From a checkpoint of a small image classifier: activation leaky_relu, trained on telescope images of galaxies (Galaxy Zoo DECaLS).
Rows from block 9, named by matrix and row number. Each number is 128 + 24 x the weight over its row's rms, rounded and kept within 0 to 255. All counts start at 0. After the name is the row's rms in percent of the matrix's.
# b520: branch 3 second 3x3 conv (model.blocks.9.b5.2.0.weight, 88x88x3x3), inputs 30-44, a 3x3 kernel for each
b520.11 101 [ 95 158 151  85 100 117 114  90 111  91 140  88 130 137 120 123 142 159 129 108  92 106 109 142 147 143 154 144 175  95 167 202 148 135 175 144 146 134 147 147 101 141 153 100 114 124 111 133 150 103 139 148 155 109 117  97 139 123 105 122  87 123 141 166 145 128 112 141  97 194 171 167 116 136 160  98 146 149 129 116 145 124 120 132 116 147 129 136 152 114 116 134  95 132 133 128 125 153 144 116 127 130 140 116 125 157 128 127 152 165  98 115 153 135 134 124 153 145 120 118 145 144 114 150 181 154 130 119 126 136 140  89  81 126 144]
b520.12 103 [107 157 123 119 142 130  88  99 110 152 143 144 111 133 161 128  95 145 102 102 141  82  95 115  95  66 114 128  90 149 186 168 114 180 143 116 141 120 128 112 106 140 155 128 136 140 150 146 136 150 137 129 163 146 128 125 181 133 124 166  91  96 143  83 106 127 148  88 119 111 155 117 148 123 171 152 138 117 105 160  92 131 149 105 133 133  94 161 125 133 132 152 122  91 149 137 125 117 164 112 157 117 114 139 135 101 124  85 153 132 112 122 134 100 148  86  92 162 118 125 129 138 120 104 131 115 132  96 143 129 146 107 100 112  96]
b520.13 097 [108 166 121 104 117 124  95 143 133 150 158 125 128 148 146 116 134 150 136 114 142 140 111 122 183 128 161 103 123 117 142 140  73 126 188 112 128 117 156 102 157 102 110 167 136  95 147 107 144 129 131 139 134 122 162  84 144  90 165 111  99 107 117 123 147 159 152 142 105 176 112 152 121 159 144 130 120 118 115 138 161 115  89 159 127 124 169  87  89 128 138  86 121 138 106 115 156 122 126 153 153  92 147 126 117 109 148 154 157 149 132 126 152 106 100 164 120 119  90 116 134 113 137 142 136 164 119 115 158  90  97 164 146 151 134]
b520.14 106 [110 142 158 117 127 122 126 163 164 122 124 125 146 154 153 167 116 142 144 120 102 177 143 142 125 146 135 151 153  95  97 167 104 153 173 141 146 139 156 105 140 123 134 134 137 120 100  81 155 121  95 133 107 150 150 163 181 142 181 135 106 128 143 153  90  93 127 113  97 131 127 135 141 153 104 144 118 111 111 116 122 114 152 159 116 126 114 116 164 154 131 119  93 152 117 108 132 136 127 154 129 132 149 148 119 114 150 106 170 138 140 169 171 120 161 153 153 109 110 115 123 108 137 168 130 157 143 150 168 136 129 133 112 134  96]
b520.15 100 [124 110 141 128 135 144  82 154 166 140 132  96 122  75  80 141  74 116 115 162 147  86 123  89 133 132 132 110 108 143 121 129  94 124 139 147 143 119 147 114 102 162 110  83 126 132 157 165 133 112 167 136 166 150 118 150 133 110 112 109 114  92 149 121 112 137 170 113  96 145  91 142 154 148 138  95 111 107 150 122  95 129 125  90 147 131 116 124 147 110 182 116 113 144 167 114 110  98 107 102 120 115 150 143 132 106 152 151  90 114 156 126 178 167 140 107 125 137 107 148 128 123 164 116  94 151 151 131 159 145 158 151 143 144 140]
b520.16 100 [ 94  85  97  97 147 119 111  87  63 120 132 130 125 116 161 117 175 177 140  94 141 145 108  89 161 103 149 170 108 136 124 173 118 173 185 113 146 108 148 114 122 123 104 112 125 125 146 150 110 113 116 151 129 159 133 141 106 112 138 145  86 142  84 131 154  91  95 143  80 120 148 129  91 117  89 155 164 111 157 129 133 123 132 176 124 109 166 167 155 141 148 131  89  98 129  97 108 124 132 132 142 130 137 134  92  75 121 119 108 136  87 193 171 117 115 149 126 125 135 166 117 125 154 129 156 107 149 150 136 139 105 112  98 131 114]
b520.17 102 [134  99 141 154 149 160 121 114  92 142  84 129 125 116  86 133 152 169 167 144 108 156 149 119 126 143 144 149 158 154 134 125 138  96 178 171 111 117 153 137 138  88 123 105 156 148 131 172 176 160 128 159 140 117 124 133 117  73 106 145 109 130 142 124 109 110 125 156 115 148  92 130 111 147 185 133 136 174 131 135 108 144 100 150 140 138 170 152 163 125 158  90  96 136 108 150 125 125 119 128 106 138 136 127 100 135 110 124 124 161 102 111 164 148  90 119 113 141 128 117  95 121  82 163 157 141  93 108  74  97 108 105 170 148 104]
b520.18 104 [101 120 104 141 158 124 149 156 106  86 134 125 105 112 143  77 127 169  88 161 149 164 142 154 102 129 136 143 116 175 160 168 147 167 142 120  90 128 145 100 157 137 111 141 134 160 125 119 136 147 157 127  97 153  92  96 133  98 157 108 144 119  93 157 121 102 109 107 152 128 142 151 173 154 159 109 131 171 170 130 168  97 125 169 156 117 137 165 130 154 107 141 127 156 141 153 121 129 137 135 119 112 123 110 118  96  99 111 118 143 143 151 149 141 140 160 129 122 104 102 152 139 121 114 118 160 138 157 110 134 150  96 127 157 121]
b520.19 099 [130 103 151 109 118 111 145 129  75 132 111 151 103 142 114 108 139 157 104 122 102 103  82  86 157 124  89 161 128 144 116 121 107 154 128 117 145 136 128 143 170 151 104 161 162 155 119 116 125 130 103 118  71  61 127 116 106 144 103 130  99 133 101 101 102 136 144 125 110 135 145 138 136 117 105 121 111  91 163 143 109 157 104 145 154 121 119 103 106 122  77 154 168 111 126 139 130 122 166 112 178 141 116 116 168 131 145 143 141 145 116 130 112 117 158 116 117  89 144 130  99  99 108 103 113  98 114 120 136 124 138 128 137 148 151]
b520.20 099 [149 168 106 106 164 161 131 142 109 143 155 141 142 130 155 130 150 122  86 112 160 131 112 112 130 171 143 155 119  84 111 157 116 131 125 129 166 142 139 107 123  83 152 157 136 143 107 143 124 146 156 110 167 146 154 171 160 151 133 165 114 105 118 142 148 114 126 143 117 191 147 108 162 143 148 162 128  91 105 139 133  94 145 155  81  77 135 106 124 133 121  92 175 150 143 124 146 151 123 120 105 111 121 150  94 138 131 175  93 145 120  96 164 165 103 109  89 131 124 134 137 125 179 107 151 133 128 120 144 128 141  99 175  91 109]
b520.21 103 [128 122 120 172 145 164 145 154 112 139 133 140 166 127 164 152  98 131 158  91 135 155 107 157 163 153  74 128 138 106 119  97 121 126 140 103 127 156 150 144 128 141 175 145 138 132 100  92 117 132 105 148 135  99 156 151 106 123 162 113 130 107 135 154 135 110 134 110 134 107 157 114 116 120  92 150 146  89 149 114  95 162 129 144 165 153 123 138 154 167  86 126 140 143  74 112  98 106 154 127 134 124 106 132 149 137  96 153 136 162 144 115 169 112 141 171 147 156 131 146 145 120 135 142 128 147 146 134 127 159 132 127 138 135 152]
b520.22 102 [111 121 138 150 106 100 105 149 161  75 100 128 127 124 126 109 112 163 166 148 127 135 133 157 159 113 154 154  73 109 160 153 135 138 151 132 151 119 120 125 159 176 147 147 151 116 111  84 133 111  97 155 117 134 111 120 168 119 172 159 107 158 136 105 149 159 103  78 129  94 164 115 144 117 130 139 135 128 108 157 148 159 140 125 105 162 169 182 188 147 106  94 122 133 124 122 152 134  85 157 138 153 138 165 133 140 139 117 148 106 106 148 139 152 140 147  93 174 174 139 138 162 147 114 174 191 124 112 132 138 152 126 135 101 150]
b520.23 099 [156 159 120 151 130 139 128 107  87 142 163 125 133 115 144 161 158 124 151 143 107 140 128 158 121  96 152 117 110 124 131 110 116 145 113  84 160 118 158 142 158 140 115 132 157  83 111 119 138 107 110 123 143 154 144 108 161 138 142 120  95 146 167 140 162 132 130 101 130 130 101 119  90 127 149 176 118 115 167 125 113 160 149 137  96 136 112 165  97  71  91 118 158 113 113 148 138 154 155 176 136 110 148 114 125 114 116 119 124 113 159 154 134 148 120 100 135 112 172 110 122 140 138 117 113 132 109 105 141 133 109 146 124 110 113]
b520.24 097 [110 127 115 137 103 103  84 114 144 124 109 127 101 133 123 106 126 102 164 119  75 158  95  84 159 165 137 152 156 118 122 130  84 115 154 113  83 130  99 170 154 116 139 119 145 130 109 157  99 138 103  76 146 114 162 122 120 118 150 146 121 129  86 157 132 170  92 113 160 140 108 155 117 154 110 159 138 125 124 130  90 162 138 152 146 141 107 154 138 141 142 130 101  93 122 155 104 150  96 131  96 121  89 105 150 102 123 149  96 136 115 109  94  92 107 107 135 154 121 151  80 124 142 112 144 125 162 110  89 126 112  66 160 123  88]
b520.25 096 [ 96 142 100 168 122 123 148 126 146 111 105 135 110 125 148 121 142 117  99 140 146  90 109 148 163 152 131 101 158 143 169 127  86 129 129 110 153 149 124 145 124 129 126 150 144 145 132  87 108  79  97 130 102 112 113 133  99 129 131 127 167 151 154  95 116 113 163 175 127 106 153 168  88  94  60 130  98 126 121  92  87 138 148 124 104 120 163 128 148 162 110 125 154 126  91 140  61 139 158 117 102 141 153 137 156 103 161  98 156 106 112 114  91 141 140 128 109 115  97 119 129 122 143 100 100 107 120 195 153 149 180 123 128 192 174]
b520.26 102 [128 120  96  96 124 105 113  97 150 101  95 119 110 101 134 137 172 129 136 170  85 139 149 101 152 161 167 179 189 177 142 161 167 143 164 120 120 100 153  92 135 107 112 110 142 132 157 154 113 139 127  95 156 111 121 105  77 142  75  95 165 123  97 132 120 109 167 132 135 132 130 135 142 136 167 176 156 133 116 145 139 138 134 164 149 120 143 164 154 149 122  89 138 156  93 149 105 147 135 112 103 108  99 110 108 106 116 125 104  98 161  99 157 164 135 131 124 125 127  74 128 143 131 138 163 161 157 138  97 111 128 104 131 111  91]
b520.27 103 [128 111 154 126 136 129 151 144 119 162 112 154 125 114 144 127 107 126 151 138 111  96  97 121 121 143  92 161  89  98 160 152 126 148 143 122 143 137 107 155 122 134 137 162 130 111 134 141 145  88  97  81  73 109 159 132 149 114 126 157 157 154 176 128 109 102  89 109  86  86  96 145 128 144 135  97 108 137 107 109 138  92  94 112 112  88 156 102 102 130 157 158 169 152 106 161 104 100 168 152 110 103 118 125  89 122 125 153 173 151 146 182 146 116 142 140  85  96 123 103 131 104 154 130 112 167 128 110 151 136  78 151 125 158 119]
b520.28 101 [169 118 126 109  93  97 152 148 111 119  98 104 104  81  99 107 132 132 155 159 104 116 115 151 145 162 105 113 161 145 112 108  83 123  95  80  85  97 131 142 139 128 103 151 161 155 137 157 137 159 160 110  77 142 132 158 130  99 120 120 122  72 140 102 119 119 152 100 145 140  98 162 110 144  93  79 133 164  80  96 106  88  86 138  93 137 126 111  77 102 131 126 152 117 136 160  87 132 104 111 139 123 137 135 155 142 172 128 126 102 101 119 152 120 110 150 102 118 139 138 143 159 110  99  94 110 132  94 124 151 158 111 107 131 121]
b520.29 097 [103  96 137 106  87 127 156 125 136  83 125 120 114 102 112  96  91 102 115 107 124 101 134 123 138 163 125 171 161 155 135 151 137  78 117 107 138  92 113 141  79 146 111 105  81 163 136 144 100 140 114 126 114 110 117 104 126  90 108 135  98 101 119 136 149 119 162 145 143 160 178 103 142 154 128 117 129 143  81 138 131 108 113 113 166 154 130 165 119 148 114 131 168 111 140 130 145 147 133 105 121 140 138 166 111 145 124 138  84 122  78 144 116 138 108 135 112 147 113 102 131 106 148 117 109 144 111 149 131 104 158 131 137 114 118]
b520.30 097 [161 142  98 147 151 121 157 173 126 123 108 129 162 135 128 173 155  86  97 116 132 149 172 185 128 152 129 189 143 141  95 106 107  87  78  89 160 127  96 100 130 143 160 134 144 168 127 108 151 127 116 150 150 155  97 161 107 152 166 145 132 114 117 123 142 124 155 122 105 112 167 100 160 155 114 128 153 154 132 118  95 152 147 156 128 122 104 145 117 137 140 147 177 114 144 135 131  91 150 137 148 177 161 161 144 172 191 161 177 154 115  99  94 115  96  93 180 167 161 137 127 146 154 117 107 130 103 155 156 158 150 108 125 135 188]
b520.31 103 [ 99 113 147  90 104 133 149 109 113 106 146 142 140  92 150  99 103  75  95  99 109 128  86 102 110 100  85 135 132 137 107 167 106 137 155 102 102 114  92 147  79 130 154 126 144  78  70  86 137 141 143 156 121 105 127 146 170 109 133 160 120 107  87 101 129 101 159 124 138 163 125 147 136 106 121 117 129 156  82 133  91 140 108 132 132 130 137 118 115 159  90 109 146 166 117 152 115 169  97 127 103 119  87  96 109  96 124 111 121 120 108 108 120 147 122 115 131 112 134 153 117 120 116 114 138  97 124 111 135  89  94 138 133 144  83]
b520.32 098 [165 166 158 127 122 109 105 149 124 139 175 126 100 153 110  94 135 138 133 103 146 137 131 161 109 155 161 116 128 103 169 128  85 133 160  86 107 122 128 109 137 131  88 131 150 144 125 148 123 143 157 115 118 155 164 175 133 120 167 183 136 131 138 100  94 130 116 147 155 110 123 107 124 133 174 128 146 148 121 131 150 116 176 175  94 134 191 140 129 170 151 142 141 110 142 160 143 125 149 172 144 109 159 127 109 142 158 117 159 159 138 143 151 148 119 127 142 121  85 110 148 141 139 161 164 124 146 133 110 143  72  89  81 135  89]
b520.33 096 [133 132  86 129 104 131 133  83 144 136 129 144  92 118 157 156 131 152 127 125 153 108 116 125  99 113 158 121 115 139 123 102 108 115 129  85 137  97 144 105 108 151  86 128 128  77  92 153  88  82 105  89 156 139 156 110 137 186 138 150 150 138 136 119 150 160 130 132 111 153 152 115 136 126 102 201 126 174 172 123 141 153 171 158 100 137 142 123 150 128 148  93 175 126 160 130 129 122 134 152 106  89 131 141 143 138  99 163 146 136  73 126  93 107 125 109 133 133 140 158 164 167 141 152  97 142 106 133 143  85 150 127 139 136  88]
b520.34 096 [ 95 140 164 136 165 181 137 161 157  82  85  96 137 105 173 113 110 180 191 133 138 141 164 120 143  99 114  98 101 114 108 129 126 117 131 129 109 158 122 102 115 160  90 137 116 117 148 155 143 148  96 116 161 133  84  90 141  78 102 109  82 115 135 112 113 120 140  69  89  94 146 121 107 116 107 117 158 128 129 131 133  95 145 167 106 110 144 129 152 138  86 120 145 103 113 125 129  95 147 134 113 122 162 153 157 130 123 149 116 119 147 119 148 131 142 128 152 130 139 147 116 101 141 147 131 117 100 150 183 107  89 120 121  91 120]
b520.35 098 [143 148 142 124 145 146 141 112 107 132  77 134 135 107 158 139 136 110  69  84 155 115  82 158 142 114 160  76 158  90 105 159 114 142  84 128 121 128 125 163 124 138 135 120  96 116  81  67 148 132  99 137 114  98 145 103 151  96 135 101  85 162 140 152 142 116 106 116 153 148 164 121 123 127 113 133 154 141 156 134  84  89 132 136  81 147 133  98 142 153 142  92 103 135 141 141 148 138 147 148 111 114 139 150 117 184 158 131 149 112 120  86 111  93 138 118 125 136 114 139 140 122 155 110 163 140  66 113 146 136 140 147 123 145 144]
b520.36 099 [125  88 146 118 101 117 130 148 141 133  95 103  74  94  89 108 148 123  83 117 126 106 134 118 135 156 128 172 158 127 112 107 124 146 136 105 136 114 102 140 129 141 162 126 125 171 137 162 114 116 107  99  74  90 132  89 129 132 131 144 131 166 161 119 141 140 111 120 108 182 114 141 117 120  94 141 133 138 147 133  74 153 116  86 144 156 113 142 142 128 139 117 122 100 104 143 127 128  93 145 143 124 140 117 143 135 171 192 115  87  98 151 135  87 124 153 106  69 124 121 110 154 142 114 157 135 103 124 113  88  88 131 104 167 118]
b520.37 096 [126 113  96 142 132  97 130  93  87 141 137 143 145 123 101 188 179 176 110 125 159 121 168 127 183 131 140 133 113 116 121 101 112 124 137 104 118 154 121 113 158 119 152 121 102 136  92 149  82 104 110 142 151 151 187 131 112 122 137 158 171 141 166 116 110 106 124 100 126 161  84  88  92 117 140  89 102  87 134 110  99 136 160  97 172 133 100 155 126 113 123 121 117 137 135  91 127  90  99 113 147 130 124 127 152 154 120 103 151 159 157 122 156 112 101 140 109 131 119 173 158 135 111 164 151 116 139 164 125 158 149 133 106 120 140]
b520.38 103 [116 137  93 122 119 138 129  91 109 100 149 129 157 157  89 128 161 167  99 107 104 111 152 115 162 128 142 151 123 182 152 153 140 142 139 143 145  99  82 155 129 134 141 142 147 157 149 144 156 137 145  97 123 181 109 117  83 100  87 126 141 157 112 126 116 156 101  98 128 135 151 109 130 114 149 127 129  99 125 103 104 130 132 117 124 141 133 177 151 139 101 149 153 139 101 128 131  92 109 126 110  97  90  79  88 103 146 154  90 110 158 106  86 166 167 139 146 141 152 158 116 161 110 109 151 133 110  90 121 126 111  98 120 153 122]
b520.39 099 [154 149 127 147 121 159 148 105 145 124 154 120 119 128 122 100 152 164  98  97 120 105 156 157 134 140 123 130 115 113 144 117 111 132 132 151 142 108 142  92 148 107 117 147  95 112  98 115 131 151 152 116 115 112 141 138 100  91 144 136 102 122 130 111  95 146 111 102  89 132 115 117 182 167 164 171 165 177 120 162 153 102 108  96 107 126  99  70  86 158 152  73 116  96 153 128 110 152 146 132 127 119 111 128 103 119 121 148 159 108 145  94 151 134 106 123 153 155 128 141 144 139 139 139 141 109 101 112 157 111 130  82 111 126 115]
b520.40 092 [116 144  92 167 131 102 112 150 148  97 151 116 170 158 131 134 153 161 147 173 114 124 132 111 154  98 147  76 111 116 126 163 177 121 170 143 128 153 108  94 125 120 138 121 154 160 145 130 134 151 152 130 105 137 154 109 164 134  97 140 124 140 115 123 119 170 115 127 139 133 184 127 116  79 115 143 147 104 150 135 116 142 145 143  87 130 151 141 142 155 138 108 152  88 127 132 142  83  96 133  72 132 122 138 140 141 114 141  92 129  91 145 118 156 110 118 155 166  96 101 153 158 110 127 102 109 118 119 147 111 129 124 149 168 141]
b520.41 102 [ 92 139 152 127 122 110 121  80 104 107 159 169 154 143  96 104 116 110 156 149 169  84 124 121 118 153 157 138 159 173 117  90 116 156 103 145 130 145  93 100 167  75  98 118 103  92 154 165 121 156 144 124 125 153 149 119 106 110 163 117 140 160 126 120 114 130 120 116 135  89 151 134 150 136 195 149 147 169 174  93 119 111 122 131 124 150 146  99 137  99 141 108 180 126 143 170 150 153 168  96 125 136 113  99 119  99  74 131 157 109 143 133 100 131  99  72 154 177 148 104 122 140 120 140 153 102 134 115 111 108 165 146 111 154 140]
b520.42 098 [134 138 150 161 130 121 153 140 149 155 143 111 109 161 139 166 128 155 117 132 108 108 148 120 174 121 149 139  85 127 100 151 130 125 138 129 114 146 158 142 127 155 149 115 179 159 105 139 149  82  98 145  99 163 147 131 143 137 157 143 142 152 120 171  90  93 173 135 140 155 136 161 121  98  77 123 148  97 170 121 175 121 116 131 175 163 131 174 140 140  93 126 151 136 100 152 101 116 145 108 102 133 129 155 160 137 123 166 110  95  98 125  95  89 148 143 116 127 108 100 118 159 119 108 111 121 100 133 118 132 151 121 118 144 121]
b520.43 097 [143 115  73 145 119 109  79 125 124  99 136 106 110 121 100 174 116 160 141 105 141 108 131 159 163 195 120 119 106 101 190 114  99 175 120 173 134 177 171  96 112 113 115 130 119 123 108 135 101 103 136 111 148 155  89 155 121 109 148 135 106 136 151 105 136 136 130 141 163 152 135 114 142 151 131 119 137 109  89 153 101 152 105 160 100  86 141 148 151 100 107 109 141 110 119 110 108 131  98 131 135 125 128 144 109 143 103  89 147  99  84 162  89 138 114 145 115 145 139 145 143 139 130  92 141  95 108 104 159 150 134 118 108  90  86]
b520.44 099 [135  86  82  91  81 120 132  89 130 144 115 115 153 148 145 129 126  98 148 161 160 106 150 138 118 129  98 145 127 127 129 144 124 149 119  94 144 114 159 114 107 106 109 158 143 125 120 120 150 128 155 145 134 134 111 143 125 106 133 135  88 147 158 138 140 132 173 143 101 111  92 102 128 127 141 108  83 157 139 105 110 112 126 159 150 148  84 139 111 122 141 136  91 124 129 155 141 136 172  87 136 115  98  98 100 125 130  84 102 115 136 102 145 156 124 158 169 115 138 116 124 114 120 159  85 164 120 157 102 111 153 144 138 115 163]
b520.45 101 [120 101 108  97 114 107 110 111 141 156 146 146 157 106 170 117 151 115 172 128 144  88 106 114 151 150 146 172 133  94 195 161 113 142 136 134 141 108 156 138 111  83 133 163 147 152 132 162 121 130 134  73 135 140 148 142 132 130 164 139  87 131 124 123 121 113 111 160 102 144 175 158 130 102  96 142  97  97 155 121 102 163 166 113 175 162 116 149 132 163 138 126 181 138 138 144 158 137 147 144 106 129  72 120 134 121  95 134 134  94 161 121  93  95 140  78 133 123 115 173 107 114 160 119 162 108  86 116  99 130 118 141 141 141 122]
b520.46 096 [113  90 118 135 121 153 149 163  95 129 120 130  78  85  83  97 105 113 125 115 137 149 105 145 164 113 155 125 141  76 169 163  69 189 126 132 100 131 164 130 137 139 100 122 141  97 112 159 129 164 168 157 110 162 111 136 115 122 177 142 137 138 173 136 104 139 132 121 169 145 143 143 118 144  83  92 142  82 150 120 107  86 146 117 145 162 152 134  88 131 121 133 108 101 118 100 166  81 130 164  96  67 152 139  97 126 136 136  92 146 126 121 145 139 163 125 109 154 106 150 181 135 119 132 180 166 112 136 186  80 160 180 145 142 113]
b520.47 101 [119 161 147 132 140 111 153 109 158 151 107 184 142 109 120 161 136 128 132 122 130 156 166 139 155 120 142 129 146 104 127 126 167 112 110 167 111 116 136 137 119 150 154 150 130 163 101  97  96 142 121 100 121 144 135  97  94 141 110 105  98 147 124 136 163 108 156 150 125 122 142 104  89  95  67  88 104 114 151 123  99 168 107  94 121 138 121 140 181 121 118 127 113 136 150 175 152 162 115  72 122 142  83 117 148 141 124 146 101 168 160 112 103 165 125 132 138 159 113 140 102 138 134 165 145 153 120 133 132 168 159 108 157 154 118]
b520.48 101 [156 130 114 110 103 106 156 137 160 138 139 155 157 100 142 134 111  92 147  98 152 163 134 117 129 118  92 151 144 131  97 116 152 113  95 105 120 109 127 151 142 140 112 136 137 100 133 136 111 109  98 152 160 112 121 161 146 136 109 107 111 126 110 128 118 155 100 113 138 111 103 157 133  92 130 108 167 136 130 132 128 143 149 135 120  98 163 101 113 130 156 102 147 147 101 145 160  83 107  90 124  77 103 117  75 152 157 111 146 153 117 170 132  70 118 128  84 116 171 140 135 160  95 145 136 146 144 141  96 144 104 107 144 148 173]
b520.49 105 [126  97  74 126 117 145 166 170 155 122 122 120 107 124 101 126 118 141 105 116 120 154 156 132 155 166 124 122 128 154 136  85 143  93  84  83 114  91 136 134 115 142 142 164 115 103 161 164 114 121  93  97  99 150  95 149 132 135 115 174 142 143 142 149 121 169 141 114 153 119 132 144 157 108  98 127  97  92 114 166 131 163 134 157 142 131 123 128 137  97 125 108 105  75 118 154 152 111 113 138 124  85 129 129 105 120 132 111 152 107 154 131  86 109 158 128 121 114 111 147 122 129 148 153 139 177 145 121 112 158 172 153 152 128 117]
b520.50 099 [148 103 136 122 142 119 120 158 142 168 148 162 133 133 136 112 109 162  98 135 142 137 116  97 112  82 105 152  88  95 121  93  63 184 171 157 101 138 120 104 153 135 152 130 129 121 144  98 137 125 144 143 171 156 155 131 112 103 108 157  88 132 130 107  96 133  67  90 145 121  85  95 141  98 139 159 126 176 146 146 129  97 121 143 119 135 151 102  90 136  99 135 160 148 106 106 148 122 124 145 141  90 152 116 107 128 135 172 136 139 143 166 144 138 129 115 141 163 138 149  91 131  90 127 160 128 119 128 189 139 126 110 116 125 113]
b520.51 099 [120 146 158 124 136 163 108 177 130  95 140 122 138 167 161 121 127 171 144 153 114 147 170 114 101 131 148 144 142 111 155 132 125 104 130 112 124 126 134 154 146 161 106 127 154 135  78 112 129 112 110 156 146  91 113 116 165  97 136 118 127 119 111 118 140 102 130 127 174 122 108 123 128 149 154 123  97 132 149 143 175 151 129 188 104 113 163 109 136 105  88 116 140 123  85 159 135 155  92 175 135 157 139 148 142  89 148 130 112 132 145 119 176 109 140 160 114  99 147 159 146 121 132 104 138 127 134 155 154 100 170 119 123 113 139]
b520.52 101 [ 84 107 135  91 122 141  90  95 123 123 170 154 135 107 118 137 145 102 106 138 122 165 107 103 132 152 142 195 168 168 132 178 186 138 125 113 125 115 106 126 113 145 107  87 156 151  88 148 107 118 127 103 120 169 106 160 165 173 145 142 126 109 142 161  79 107 107 161 145 118 109 136 135 147 153 144 162 176 123 155 135 171 187 116 151 112 102 118 140 149 134 141 125 138 129 151 131 113 115 112  81  99 101  68  98 141  78  98 136 184 133 132 162 140 124 113 140 155 108 142 163 109 133 130 137 114 102 102 145 127 127 108 159 134 121]
b520.53 101 [ 77 115 134 122 110 150  95 135 107 116 144 174 153 132 128 114 109 101 109  88 107 116  98 109  92  99 144 123 159 103 180 164 145 160 121  95 130 106 105  85 137 120 114 155  97 154 146 105 111 158 154 102 148 131 124  99 171 127 107 142 104  80  94  77  91  85  94 128 168 133 182 160 160 130 147 113 168 159  87  95  84  96 123 154 133 113  88 141  88 127 153 155 139 146 142 154 107  84 107 101 165 130 139 171 140 115 152 159 137 124 150 119 114  96 113  98 122 137  97 168 153 120 146 143 122 119  77 123 142 154 104 145 156 122 125]
b520.54 095 [ 82 100 122 134 120 162 131 118 160  78 130 107  92 114  81 163 124 134 155 171  90 119 136 161 128 150 150 106 132  87 101 147 141  92 129 129 153 115 110 159 119 157 153 150 160 121 165 144  97 142 100 130 131 116 142  94 139 134 103  95 149 145 113 157 134 106 141 115 129 127 119  99 125 129 150 105 103 176 101 113 150 146  76 147 111  91  82 152  89 149 175  99  96 124  80 142 133 130 128 149 126 105 102 110 144 169 142 139  93 118 122 124 104 152  79 140 126 139 130 131 124 154  96 147 136 144 114 110 156 134  84 126 138 150 129]
b520.55 098 [165 172 146 104 138 125 158 109 148 115 148 156  67 133 146  81 105  93 127 117 131 122 171 124 170 147 115 116 117 155 120 150 118 128 145  89 164 156 135 153  98 132 119 136 125 138 107 162  92  70 121  81 128 168 123 157 194 144 135 153 118 171 159 126  88 135 102  88 142  82 110 144 123 127 125 143 107 123 107 141 142 124 132 169 148 163 167  89 142 146 106 105 174 151 114 127 131 138 144 158 135 101  97  82 108 123 143 128 116 148 127 184 139 109 147 129 157 154 116 138 147  95 109 116 131 138 110 136 136 118 113 130 109 118 111]
b520.56 100 [165 107 125 115 107  90 128  98 129 130 127 139 155 119  93 116 133 117 146 162 154 170 161 123 136 162 162 128 114 113 121 114 102 106  88 105 145 107  88 114 143 103 103  91 127 112 102 112 141 136 127 159 115 156 116 126 120 147 158 117  97 120 142 146 127 137 131 142 110 107 146 114 119 100 111 110 100 128 139 127 110 123 150  86 127 130  78 141 124 158  98 115 134  89 143 155 127 109  96 166 115  95 159 143 125 105 109 151 112 115 122  95 126 117 110 115  75 112 144 122 148 138 118 104 127 138  98  73 144 101 125  83 114 143 150]
b520.57 101 [148 151  96 150 128  81  97  75 106  99 114 107 113 147 132 132 141  96  97 127 148 143 134 108 105 113 130  84 111 182  94 149 115 114  73 137 135 171 150 117 103 108  92 134 145 115 154  94  81 137 135 158 183 125 157  80 141 128  96  99 143 137 120 138 179 180 104 170 130 101 153  94 102 121 136 164 160 105 118 121 114 151 129 117 151 171 131 139 130 102 124  95 131 131 149  98 150 115 145 118  83 147 116 106 161 108  86 117 120 160 138 133 136 141  98 151 131 106 130 159 143 122 131 140 145 148 174 144 164 117  74 121 126 118  88]
b520.58 100 [143 156 144 136  90  93 145 136 122 147 133 110  90 141 131 139 128  85 133  86 149  98 134 133 119 155  99 138 144 114  82  89 144 154 130 111 122 114 115 115  99 130 124 167 142  72 121 145 140 108 128  86 122  87 141 145 154  92  74  91  86 111 102 109 165 105  96 116 117 141 130 155 162 150  88 141 159 171 108 102 179 151 124 118 135 138 132 134 124 169 152 128 103  86 132 155 107 103 136 139  97  96  94 110 115 100  99 123 155 135 114 124 104 169 122 131 104 148 134 162 111 108 127 138 131 170 132  90 117 134 154 133 157 161 114]
b520.59 097 [118  81  93  88 146 108 177 129 151 132 110 123  93  84 114  97 107 139 134 169 132 130 155 150 137 148 147 130 142 116  85 145 109  96  93 124 113  91 104 134 106 102  89 115 119 129 137 147 153 124  84 102 121 118 139 103 114 100 110 148 146 108 143 155 165  74 169 161 139 154  99 144 139 131 146 108 177 137  91 132 125  82 112 162  95 125 116  91 110 160 130 146 106 128 161 131 130  93 103 104 126 106 154 115 109 145 147 146 106 134 148 104 145 107 139 160 119 163 119 102 150 126 106 145 155 136 115 143 161 112 139 113 150 126 130]
b520.60 098 [101  96  83 122 108 146 130 123 155 145  97 108 110 129 103 131  91 118 146 115 129 130 137 139 105 120 145 108 146 166 137  88 175 110  87 153 135 115 110 147 123 124 122 139 102 172 165 162 118 161 121 132 168 155 108 153 166 137 115 120 157 100 146 163  93 113 105 112 152 117 139 137 123 102 126 113 167 156 107 134 156 105 148 105 116 153 148 109 122 126  95 154 122 135 143  93 149  94 102 127  66 122 115 106  83 156 148  87 154  97 136 133  75  83  74 136  96 135 123  90 130 153 147 116 120 139  79  97  76 128 108 108 124 139 128]
b520.61 101 [ 95 133 102 152 110 158 148 125 102  97 147 116 133 122  88 125 124 108 120 147 137 101 121 120  98 114 121 147 128 131 112 142 151  76 148 114 144  84 124 125  85 118 142 161 118  98 145 159 165 139 113 124 154 151 115 148 100 125 101 112 159 143 126 126 121 120 149 132 169 143 147 151 141 161  97 124 136 128 141 147 108 130 100 112 130 126 148 107 143 139 140 115 134 139 123  84 137 113 131  98 108 113 148 124 146 171 152 162 152 139 158  96 138 120 128 126 134 136  94 154  96 124  98 124 121 164 149 143 101 170 161 109 146 130 151]
b520.62 100 [156 138 164 146 137 105 113 151 128  95  97 129 148 144 197 162 177 149 108 107 158 115 165 163 163 135 142 149 124 129 158 123 101 158 127 131 110 113  99 102 120  90 105  87 111 133 164 151 110 172 167 167 158 164 127 162 129 104 142 119 122 159 115  73 172 145 137 123 174  99 135 151  89  98 106 167 168  95 139 130 108  87 150 102 145 101 158 118 136 156 109 146 159 121 122 131 153 175 169 149 149 126 107  95 107 115 100 144 190 167 135 160 165 172 117 117 153 138 128 135 132 164 143 142 122 150 159 139 157 119 123 111  77 139 110]